config.toml
image_size = 64
downsampling_factor = 8
encoder_arch = "poolformer"
encoder_parallel_block = false
encoder_num_experts = 32
decoder_widths = [64, 64, 128, 256]
decoder_blocks_per_level = 2
lr = 0.00098
beta1 = 0.9
weight_decay = 0.5
Rows from block 6 of the encoder of a small image denoising autoencoder, named by matrix and row number. Rows with one number belong to one neuron. Each number is 128 + 24 x the weight over its row's rms, rounded and kept within 0 to 255. All counts start at 0. Numbers have three digits each.
Before each neuron's rows are labels from the 100 images, of 14848, where the neuron reaches its highest value: "colour at peak" is the nearest of a few named colours to the mean colour under the peak. Only what is clearly more common there than usual is listed. The data: aerial photos of the United States (SatlasPretrain).
# fc1: MLP up (encoder.blocks.6.mlp.fc1.weight, 384x192), inputs 96-191
# fc2: MLP down (encoder.blocks.6.mlp.fc2.weight, 192x384, transposed), outputs 96-191

colour at peak: grey
fc1.92:140148110109153113108147126098158120150146107108161111120177163128130137151174078109134136139099142089132108093145157137093113144123087127132151104110135129124148121120098166159153082101151121216126130150200117174118127112100120147118128103150099113136135134129096133118097110118150172143
fc2.92:153124120170128111122146119125133126189140085108133125125184117145114125119097180158121132118114133125119116129131124124126130120093112137205056115102190130118158128125082148144131087101139102125092113109163088157121114143116117150165128131158119096180155132117131112123111086125175137148

colour at peak: pink
fc1.188:143095111131125129136156110106130135137133135106097122118150140183137130105099107150129123135159124173132130116100150117135153112108126154131131120059115105129169138157105138192116163158165138159128134119113172114147150118135105108145113062119109136126126130060108150114125127121156151143
fc2.188:136117122218127128169146124127111138248131135121117123138154128130121116129133117134123151105127128131134111126125125125125115137122120136190089115087133145125145154127139103137105129161135148130124123123122148120139124139107153115135120133144107126157120114065127136113116087144142129143

colour at peak: pink
fc1.243:128058115131113107140155117127100119158174138122125118140117105147138096113132111103156137096123126146139142107174142143106125100115153151109125082116116139126148101159135112168136136129190139131106133113113145152139123149103118105142116104152146135141131117113137104107122135160152140140
fc2.243:132106135237128128162155136127126131222140128117121142133129110106141117132144123113125132115128131117134115128144117124131117137124121138209078101133141149122133116122112141136136102136103140127125126109124145137114115144109147142144138132153111109172144140098146073119112123129142145167

colour at peak: grey
fc1.294:151119161134116133157132132126075131152126129157131139118157097092136110113133102129101119177090131070137134129133138131134145128139106124118125112130153132124166110135081112146119107099159115117121150142159090189118134125103120205102146142129115115127120160107216109100130117072127120100
fc2.294:147101140218137109174146131129113118189140113114129132120147136125130116127119133071115138133115103139127118129140130141135137138133132153196088119155182130124200048137088097153125096080119131133114097106138123177123119150111136167144118115138126104127116143120137100121112102142158139087

colour at peak: pink
fc1.347:142122094132126120141096127097185113125151129137141099133093101059144112129131097138123122121154116168133120155135153132102109108124107135126127083156127104134147166122166150132154124132120125170141152132129126138128126152145131126170138095126120124133158081138151097119139123136134134155
fc2.347:132148113137114126188123130132180141153138131134119131147117119149134118111062210119135120129160119122136124140111116127141127122141116125146142085125146132122166174122141190143147130139144108125100130133126120144143113104153116148140139133122134127134218085114130097112133092116118156180

colour at peak: white
fc1.4:142151130106135102132120098105171131116118111128117118093113148136119134141112079107119118087146141153119128120130126149091087102151114148126131102019146129134101096122155124073138147170146124172143136144144156109139136103115148167105118067126102157121112177078108115137130117141121124146
fc2.4:147123110200138112155141137110129146199134127104158121121111135159114132139123108176120122089121145142135096122111145157130129122125107175188092133108135117123153109133126155141114121138135104135152121120141143117122134166117123138147096109156074100110115133079122117134065061120182133151

colour at peak: pink
fc1.361:104105165150146121143106158150115102120126148116109120112062101146133101095118120119140122138153146211128162126168124145119123129135117169155131071102114134157153135152155095134151132166087149142136128121196134153115143155127133141128120139152109135151125130135160095124114111137145124125
fc2.361:112115146225126138176153148138129112185156137113112140153085136127147102121110120121134111120149130117139125130143124131143131145147120140196088084090127148121125093128130093145113132138122105132097144124143137123124106133118142125110120125127120110146152105110151105107111119117116148157

colour at peak: white
fc1.79:118086192106145109092131109159118121117134085150135120089121158128095129157099097135126136124116124129122154120116116155146147116165130140121127123031151120150069105135138109104107146139122132125159150163109171116131142118104145161116119098131127129121102131076127120143131103150138095132
fc2.79:139120132175160127164155148123120124174145114093148129135103124166108131150129095186118114095117134128127092114132132149148137144136110184150114131109144125131146079122099118157113126110110099125140125107153145141086136168099138126163094131163076089114093123084145138145058068121178139126

colour at peak: black
fc1.35:109172103113119158106142143125119121141108145119082136133200131117117104117149094134154124100113127140121120126149146108126136150128103111165126199147149119147184151138107119136090104111170163128113098084187122152079080125116131142154139096139069099165128092126101157136133112111145141114
fc2.35:116116139208159150114149095147114115148124117123124118137148173163057138154102092154091132103135106117115125101147119172122112143127102169159072101086141141142138113094132116145114128146135156133147116123146145135117133123092173119125093127134114124164068109113122154120103119126137120099

colour at peak: pink
fc1.223:095111148124136127106126134152167130143132123120105129089122139135121173113132142105135128099143167166159136141119124134118144147117122119124133105085178120099129164123137167091171158142104088155125149146119123118194098123139122120121112102143109145111158130140176086111108143135091094125
fc2.223:132114120191140143185164170116122118189159125084130132139110107151136093118135117152140142093112149131138085120142114136145151150117116168163117124118124137117172136146091160162155107113123108132093133095128130129110114180103130107189111124172079081122129120112153108151065102108180149154

colour at peak: grey
fc1.146:139157103121118155126122129089122155111115104089119139124121107173097120153121108127132141120114173207128123142130125130100099125121114138139119110108142154164112149129171099142133140129162123142132137130180178105152130157116145063131095142152115170161127104109110091117148123139146107164
fc2.146:119134119228129149146140124135123137211131135130127128139118139128116124138111123150116144103137121126130129121135109134122111127132113133201061091105125141131102158113147129125109136166137144125133138135132153111129129120113163128128129136132120138203120117103133118115127133126122131157

colour at peak: black
fc1.326:114122145140108131138151176135061105147131117107119133132116090082114124107145134130127114113078123110130128138123126112115130124144148127107123128168104110121163132132136134130141137134076113085137152130065121145110128141132130106144123180139185133113095067167214132109138099091143077119
fc2.326:112115158241137147130142119156127126172128136130128135149102160143070127148102122112100114123144102123127128112137124163126109138142108151192058089135120139131139122098150134144134139135110143122145126127111150138118130125113171118132090131129141132115097091136129148102111129139126134108

colour at peak: grey
fc1.134:123151121127126133118146101162131132131114104141132155139155137051125126124120142140136114169140128090153119105156099109113140153122147131126156117141111103092138133111143138101156114132052126077108083137125098112087140142147114120133157159129184129110156143144153155126121162139123120113
fc2.134:106118157145118125068136125122149123072117126118132133126115139158104112117131102069133052152129128124131098123129134149100120150149118130117161148143086141123120120128140173142163129117123078144122115101099106121113123137124115107141094119136148121034138095193120183125127178139145118110

colour at peak: black
fc1.257:159067109134203104145128110152073126140100137135141136171131145159126120123112119171124181129123087137107126107162133130125140155128155132115102114116116106132162144122141134162127118152144153164117141142143108175139128139102142098106142182144120131170109145119156138096103129103134146112
fc2.257:128120131255129135126139122133117139210129128126130130133131137123119129130126122122119130122122123129131128126130123132127120130129125132228052119122137138128133122122131121127131122138126134129128126125128136134133124130113147133126121130132123129153116122125133132111121123131131128121

colour at peak: pink
fc1.379:125128133131115124122127125094143129111124123131130116137143135085143140119127128119112135116172137166143130106172145140109095125125090120122121091188146141134114151110175147137167126123136106125121119148133130150164132130114134097142137095148131121167138066099151115130114114103147142151
fc2.379:128147117123121140127113119134196155125128130147133126143149111129130135103074197128136133134162131108131135138117112126133130113110121122132131092159121118128123171119140162129170126125150112134106143139116094131140118078159100140152157143109145132152220055122124101112142122124084151159

colour at peak: pink
fc1.131:117080114134139126126107152139116118155153140099101147131096146179126153139094082112088118124138171157118144114155147154090096127133114125130134102082112120116225115116129091160134121147185155148121160121125107183126115158085111136134079141147086135131115137089171092138128159107137131133
fc2.131:128118134249126134139139133130118138238132129124129131133129132124128116129126125120122135121121129130133125128129122131128126129125125133233066119128138138126136122128128124131130121135128130126122126123129135134133122135115140135130124129140124125143123127116137115113119119129138131130

colour at peak: white
fc1.116:138078178112125113103131128148148139106131115153112141091124150120080122129148134125124116131155128144118143107133135130108110116139105128104182106096123159151082108120120079118139127163091101106133168134139143118137141121104157161137089026085174138134135115091150146137093110178111145138
fc2.116:142110153123154124129161119133100106100128114114130110133122141179072129147117090149104113081129140125112101100136130163116118148133087175088137114089130134137145115107126103183118126125120124122130127112143151131109143150090160095151068121147095110150092161099137128157094108120163139129

colour at peak: grey
fc1.338:115134163122110156116121151122119145170113119140134109134091119173145121130133158127137141168134113136118129151141098116097146111122086131100128110114107145117073103153155151171117145155093148047130127128103117115146118136129139083160128123129176145109117137090139135098101119084126104161
fc2.338:109120156238130160114150135126129140229124148119129129133115130134120135139174077117131146122130141127137116120143126131105119141124117135174107142136088160128084091124144117132117135148116132132139116124110146108116123139098156113131109128145133125080119093106129113122122158142137129139

colour at peak: black
fc1.312:117090161153107138156135171118084130113139139147130141129133130096134133147135141149123133117082110121132119134095147160136117120108122101135117128164100141118174130147152125166164113115063114069137121139085117205127121146141118117132133157136143122117120120128199108121139131080151132105
fc2.312:114114167237130147114138119146120131171127144132129136139117156141081135154117112108097129117132100125132126119134131162112111132124103146184062103143118140128137127105155111141151131122104145121149118130105156149121134125113165122122093121129140134109098104120129144097118116138128133096

colour at peak: pink
fc1.333:134104153127139126120143149098107107126130136109110098140122124139107124140173165119149145122110115178116124117199159147077126112086101121166134102092142141163172142148140122143147157154182139146135110127163112172157120122096138119132115108123136118154133116131150083104129151090139168149
fc2.333:127116136230131148138153128133130134212137123123124132139161117117123118131103140124117138117127132120130123124141106129130117129113115140209062084104138146127128151115108139142144101131126141124114134118142131145115119130104147137141134136148118119191142131115148082116119142131134146157

colour at peak: pink
fc1.157:105140104130147129099124114116141107137126136115145088096092127119111131130131107136119150138140139175112171088152124116090117137134142120132122123080126112119104105110147147075175142164161138207145135134115144094150154120117149131112157064132111138116102138132113099152108111173117105129
fc2.157:129118128195129134161166153101116123197151123083134133126118102143126096129150126164130134104100132134135086127139126132118129144118116154178098135110134142116130110143098150151126097124127096129103120085159139127103116199105136132183110122183079085149122119107143125138090085120203146159

colour at peak: pink
fc1.311:135141115117121128124138154101162119127139144116144136105072120094134087130127103110134149120130129136117147136117146110110084153098081135163115066179105157145164159129129157112109140132151113166146181155152159095137131119139120136107115129155138162110129165108143071144106100159117104134
fc2.311:125120125209127123165157159138151095215146117100128160124066127142137100127129136108135128105118120130134124126115126129146119159131104138209097113182176153123163147124111173140102137133134092119125142098127149118118113162121120143153111135185116108123136132135140066138105092142158124164

colour at peak: pink
fc1.227:125116165162114112117140177125136122125147156125128106109054116121127114137132161104113098113128139124124150134133121129133132117152151137120128106111149134134137065142124108118107139136112153091129127124254126163115124098120167174156127139141140130130091088105171095118145141142118135127
fc2.227:106111144231137120186149157118107124206146134106132127140098117119139080126136118119125131142139134115128116128151107132136144147151161144177106126119134120123139056142099084137130129098103110133107116083160123141111113180112141133156133126157105088105137111141142096125120137139155146120

colour at peak: white
fc1.195:146067218124123121110121127144151119133110096155135122100106126152150132170122090118126121127111111114121150113110120125149154124155154143115127116065155115139092108112122139070144136167061102093125134151072149152126137129121149141129114122132155133106119135079121135164095122139131112126
fc2.195:144118148181156119160150136127120138166142112102159130141106118155110131138143102162127106104099138128127094117116136149151151130130121176153110146109138123123161098125104122156127128107109085118127118113147124144085128167111128107171102124159085088102092124102145140136054066109188143120

colour at peak: pink
fc1.336:109085173156136124107119130162107115146105131127148115118118142177101123113128173126126154134109146136145131084128085125103128166145134088128110125038144146146145114161143146183126111156164128114135071123115137173139134133108107082126114101144149130124128161104153108154117170134164101116
fc2.336:127102143229135147110164141130108125210137126110128136127132132122139116138170096125123137117110150129134122122153123133125128144123129141210072133108132153126115098131105110138136111133114135123125126105131146133113118163096151123136111123159116109162099158114145109124107147130147130126

colour at peak: pink
fc1.206:122161096087104135135098152118167128129124127125141104134122115087158133149117143132142129111141150152128117128133132106131133114116099138125130088180131128137112159124158167099177142127136132177142175134134121040161150102153136105127173116143087160150149114159150091129128126087100137149
fc2.206:126130112013120145167131150118134106096135126113127119134100114134134110117118131132144152112130161135131122132129129122133136138121125128065193121149114135124135201136126195126145136140135122132120142132121134102129125138139113097142129135138122123103132128130131071149126148132137120180

colour at peak: white
fc1.316:135116133105121117120109103141161103123107145145134109077125168130116131085140146130179118140133119151136171086108117153114136137117153143099131126112121125162058126126141105068135129117139102131130170133176131125140119114132113107082121047100109156122106154158121104132128136191075105144
fc2.316:139110130093151126167175134111108085113138110091129104130131121168101111131130090161124118075123148130104098104157137156118134159112105184096145125103118131133142123132107143172125092112143132146109125097159127109112133168096141103159081109151081092149102138127127113174092120110161148148

colour at peak: grey
fc1.184:157144054135133130153122128120160148148140157111109141121085137090122116085120118106120127126187123150151129102082120093137122131132123129114136116108133103111171165139125162133160142100122130189157167133087127123105134110164154107142113125152071126130143115099130121112130106126108139112
fc2.184:142118117153120119183138138135143124192140134118116143136095116162112112121097197104123145120148131133144111136104117146151113148149115137154137089140159142124185182119136142157134141150131103125113103109118136135142112149129128122173096125174105118073187099100128126122115072145170141158

colour at peak: black
fc1.119:157084175120139119129164116154073127156115149110102134141165110156095133138128125127143124139076121135120103119098150132120110114127142103125122116110117126161166119124115104164081116112133139147137118142103172221128148139126129109139126168120135143172090158122141112115127150090150115108
fc2.119:133117141210138137156144127127119129172131121120127130129139151112150119140133108096123123115122108133127127122145136130126138129126146138196078123124149136130159110137124072128120110124107156134135118132125147152121128135109150125108135120117117124217096139134133116121109130134126131087

colour at peak: white
fc1.337:127149133101160123110123111081148126123120108166139103106113148118120118143126077131088126091143130075103137102118143134105111126129127148124139118061162120137122106133140114105102129133151099155133160126175139130120127114101163185090086106138117149141128173066112106130126138152120097154
fc2.337:152143114198147109159141130107135144193133111101165120123102130149115133134131114166119118106110143124121106122108139153141135121139119172190084143105157110127166095128099146133100129121143088141136124104173125125100129169115120144155105118158074087115115134102134120131068071117181136147

colour at peak: white
fc1.265:125118210116178121109124092139128136152100138119148105113159133114093145097135143114133125160133128121137159122130128117140108136157112099076149127131133122130076130091136137057118130132047148147139142097086160148157151126150126154143146171133105131123125124123203135135132149214137108100
fc2.265:134111126079146138178158147131102096093144128103124123143093122161104104133118086155121120088119141118133087109137117147136135158141108180076176113107123127131159114116121138168136123112103128131123132109128143135100140154098148097163096144161089101138098128120149130163079119118162129132

colour at peak: black
fc1.162:119090094151128131133141145093094131115124170111122144128149140156100159127128142176103147124112124188122119142165135151071096113127130128130126105106129118132152133150141093173122107163145139166125137120105175192147124143104122133126138128140113095179134127096120173153136117145126108161
fc2.162:126132108191131147159124108130133160156117140147144117125169159116122146130081174149108129111147062129133123118131107137123123093128122132170114116075124117133145121127144138125131113160130174122117117153120128151143152099132137151101166137089124147214151122097122194109129100094114137128

colour at peak: white
fc1.93:124146137119134110090107107134138113115102111128133104091091151116108108136125113085100125091148141131121130113129118143092115118150105148128153107056175131151103103122146171052140148180123097160126146129098126116137134109134159121097130132107132143114124163106144109140126099182105103136
fc2.93:148122121199142120173150153113121141196145122095153127132098123147125113129136106153128119100096142135134089124119142148143143126130117172192091143121143121121174117137109151148112125129122097137125119104145138126106125179115125119169106122162080083120109130105149118133062080115191135148

colour at peak: grey
fc1.300:110164138127113116134154119152149142103134148089141090144075133179122130119115118141140114114150149158143167157115135138108155101115135109132127144141102148137075133125150138129165132108149125094136118117214122137141124127121119085116118114109121128124097144145077132131114127087132147122
fc2.300:109108149219138146096149117137106141189129136116139122137114123129118124132159098148123166121145155118130128119138103132124130141123162129173063129135085137130069077126106053124171121086113121116124123098164116107125112144108149108147115125143107111138104163129123088125120153139138133124

colour at peak: white
fc1.298:136129180110109100145117116138182149137114117171130138077099156121120145120115131127127146088132124173133135120101096127151155137174157148114090139085134124126066075085115110107088116122114146105123190119117131126120110107133135151139126070157131142096147109087149140156141119189097141092
fc2.298:147118126155156118187154158134129122171146133099136125136090124184115116135114099178118119088128139138136092118118129156151140143139103194132135123116135123131152091128106112172101131112127122110127136105155148124112134165108126116166087124173070090110116136090149123151062084114176140127

colour at peak: pink
fc1.80:136117119133143118126130114176167118131137147115123122144107119124135131121113169124106112128095147089130132139121102119107111092125168128140122117072146135135118096104126114098141153138102116151130156133133133167120130138141121151167113198128158133122158145135143128119121132172115083100
fc2.80:141117125197133119158162156117113134182152123086142135133095113141135093119146120135131111118101147131144091125127123139138140143141139155190090141117137135119158106142092139148122113113117098128093115078152116133108111195114132121185109124174086080127124140144150121132084115120194145141

colour at peak: pink
fc1.215:155118165127129119147120150140114118145136108148130101138146137177115122119114119125088087132133132158104137121104146140136152135150112147141116144054148112131164133159099104144058125131144144092115193147158129116125124145125108078172115107123140119132130106077170109115113112118106170125
fc2.215:139122150208136112181159136128112130243137125113119124148142120124127093123146106105123132131112129123127116129126124130141138146134136144185094126110146140125152119130109084143098132124127136126106121102149128127122113156105142107153122131158112104137121106109149111113115123139152144126

colour at peak: grey
fc1.87:126088138131120145109103097128174154123148120142144120136143119112144161130174129165143128140123116084157118112107117135117117133144160129114115166092156137142059092112114110128131132116085106134100130148108130201101143114121102196129135186142143157141134116085136171115130119193114099101
fc2.87:133130116064144132123155135124117106070142107096134135137088126165126126124154098183135108108119128117133090100156121141114116151146104158085165151091150139121150073129102142152144120110111093129111123097128142145093129166097129122156085137153100099129105130139141205165085107125166109114

colour at peak: pink
fc1.63:164080159104126113144125139142094123151119154118147132129122130170085118116122141124110145102094137185116124145118149139090118140103095148126088141098161118118132127160101127184098106150173161109103145101162174102146146152085125089123083095124130141137133164116117110123146145152148138130
fc2.63:133112131231131131140154132129108130242132129118128126130141135127126114132141110119119139113120134129131119123140118135120119135121122141212066122122133145127120116127116103139112114138138146128118126112135142126131122146103147127132120125150118121170115158105142107119118139134146131138

colour at peak: white
fc1.350:138101195116135122074107106144143144117119100132130095097122140130117138167098124096138116096121140119129142104125104138111116110148129121114124091014172134141074107126171117074136129140106081116144143125082120157119132095086140134127125135119125161097128137066163135124129131151117126115
fc2.350:155110134199147121146149136134115143176139117102160128129099136152106137139126110146112112099104143125140090114116131160139133127136105176177097126120149125128172097117116135161132124119107094122132113114124134152104136164112129124162093129159094096108103143100150129135055075114186131130

colour at peak: grey
fc1.148:125135110117102149097138131175094146125101104132131135120134156181124144164118129126128161133113166098145118117159107117107128129117088106144085145145135120130152107116139108201164102096174119094121132107093112207152121140112135107111168137112185099133132129109153147134115128080148100106
fc2.148:123129140193128171053138129142138145146123114131148122129159151137102159143113155149107177131135149136137133105162107150108118117097104114174040120139149145131106091120119101131175118112150124111127107149117118152120141123103146131119121125124151145167118114109128166117115138137122117075

colour at peak: pink; white
fc1.339:136137084124116132134135117099162126137134138122136084133081119059136145112119125116114144126176152169134111135171134128110125125121108146129130076146118129135144162116154146110187133137174122163111160154158126144166120116128118105138137100148107129115131126134180095133109131104150131153
fc2.339:131110130191124145186150141132141128205144129116128132140107110135127102122086177118123161114155142124139117132139104133129123139121122140174107081146140139124149175125124181145181113130118110124106119109136130141129113146120136134169124129164114110141166098112139042124115109147144152199

colour at peak: white
fc1.41:153084178108157143074103131177111112102094090141125123112117167103085133130131155107120125125095143153098145109152103171114118162125139140106131111082143088122080120111138040061111135121093074127142167119088154167144153105098143145115123131143151156147138109104110149157121104154120123123
fc2.41:144106143128153136146166137141096107117137109104133114140108140167082116139113083147110113078110154118125087098136116160131131151135094181109138113102140132137163108103122122179136120117113120128117123112123138142103145153087154097159081136161095105144090139110158126160074111111170127121

colour at peak: pink
fc1.94:141078124118112115113128141181063117105159129133134112123130118186128138110096165145139145092126139142108112117133120150135145142157099152126114105074181142130132095131143119159067136177172168092114159140103143110160121126113126136186086100113124144124111149096137139118111118147141147155
fc2.94:136111132225129114160162149123110120244142132109121132131131131119143106130161092109124126116115139129137105125143121128120122148131119139198083132117139154122137103136118112140091120148122145132120125108113151122126118163101143130132121126162115110152119152092145106121113135139154128147

colour at peak: pink
fc1.22:124110135119125134152122146056091146120132133129075076115122121163109123102108161144148137120139121206113117159133118106102103140116091133116113125110148127146123152161148150128122116156158126149110117119161129136138136118088130114115102105145114127157110131111128079122101151132155100146
fc2.22:126111135225130137149159138131107128230145129113117132146129118118128104132135108130122138116128155123136118125144110129129121145127131140201069099105131151125116117120114112135130116133117129130119129113138141132117112148104158131144124131156112114162124151098147072113113131137143144158

colour at peak: grey
fc1.8:132158180108138138137120115118071125134130120160134121136143146132150142125159085100133141130074132117136146157111145124137136134147109131119114149095130112148198143106099152155114143122126124151151124115161138189092115106120126093118113144154105095181130111162163106121114109113132132086
fc2.8:144140132178143148159147116130146150146134106121119134151140129118135119115074153107138155136126127144128135132119122121166140127140155130215069093108176136133181150127099043125130132096117114134106113121160122155125108124124133107125153131113112119193134142146132107114117109140124137074

colour at peak: green
fc1.285:116144141123123107134119088140091134128139135105114118142129145179121146128168106119138110152117115104123116141095137125118115139156188112147137157053116111143125121132122091118091118145129129167163106091121139184118129111108141106124108157098109098146098195133084147097141145159144117104
fc2.285:133118131153138140139127134115077140125132135121129122124121140111158122139153103141131129126099143150127128124141140127131154129154156140173110149064126126125148108150117051110137132124078139124130129127145162135120126154119150114098127116116112116178072226149138149125117127114136123092

colour at peak: white
fc1.103:135145118131150098103131112095142136148119099128148084080087151120115128142122113101120119136098141105138130121186135118100102115122147123113140097091131123132122143128157155070181146159091101185137151103103158109127130131116151118117127156121107142135131155117142100146108126202099097148
fc2.103:131122122183142138183157151100108119183146118088148128123099112143125104142144096161127127092100129130128083119150139140122137147130115176168130136104135127121171121142111174143145116130098093145135131106138158132091132184102141113167110133159082088127087117111144129151063086124185131164

colour at peak: white
fc1.17:153077163126143136101130129156101147121145114157130133115108162114125105134138122134131116107134124100124122103127150148143139118155147147111161107096158136101074140131124112068138137129121121162136130111127123093152106115101157149094094058130122137167144137123123095160121160205119118114
fc2.17:141124117069148127162161135120107093092135114101129108132113124169096121134123089170121118077130152123115095103146127148119124153130102177080160121099122123138146119117121143160125116125129125150123127111150142117103144154097145104152089133148089107145104131115130120171088112124151126148

colour at peak: grey
fc1.128:116106168141121123083149116177102107145135098150137115147169106141141135082163112130116101132140121080128158168086128136129124114139158138123127121095143130146115077155114107119106092134104133106102139115095128168138090091100141109125114127103131108106105167166116129130118133136101143101
fc2.128:134117135151122113101134151105091115123141120098121119127142112127158100124188055124137101115094157139130107129140162117113150152115140148155107194119122125111118067153107093119152104096104116147150145109133140134118131180121122114104109124136112104131077178152142138135103139162129104095

colour at peak: black
fc1.105:120170077110116090150136148104128119123121149126115159124171080113123133107129145133119112141106128137111128121120103103152133132116110139128114148147130148143160151140095127167097104132205144154105147100194127156113127134130136137145145148139101112149140069148124153118129123086161135137
fc2.105:120121145209157142131149098151113123159129123122130122155143162155051138147099096145091120108132099121115121103142124173123110140129097172163066099101132137133134108089133126148105131137134154129145120127144144132110133125101169116137093130133123124160073103115126157114104123128140136103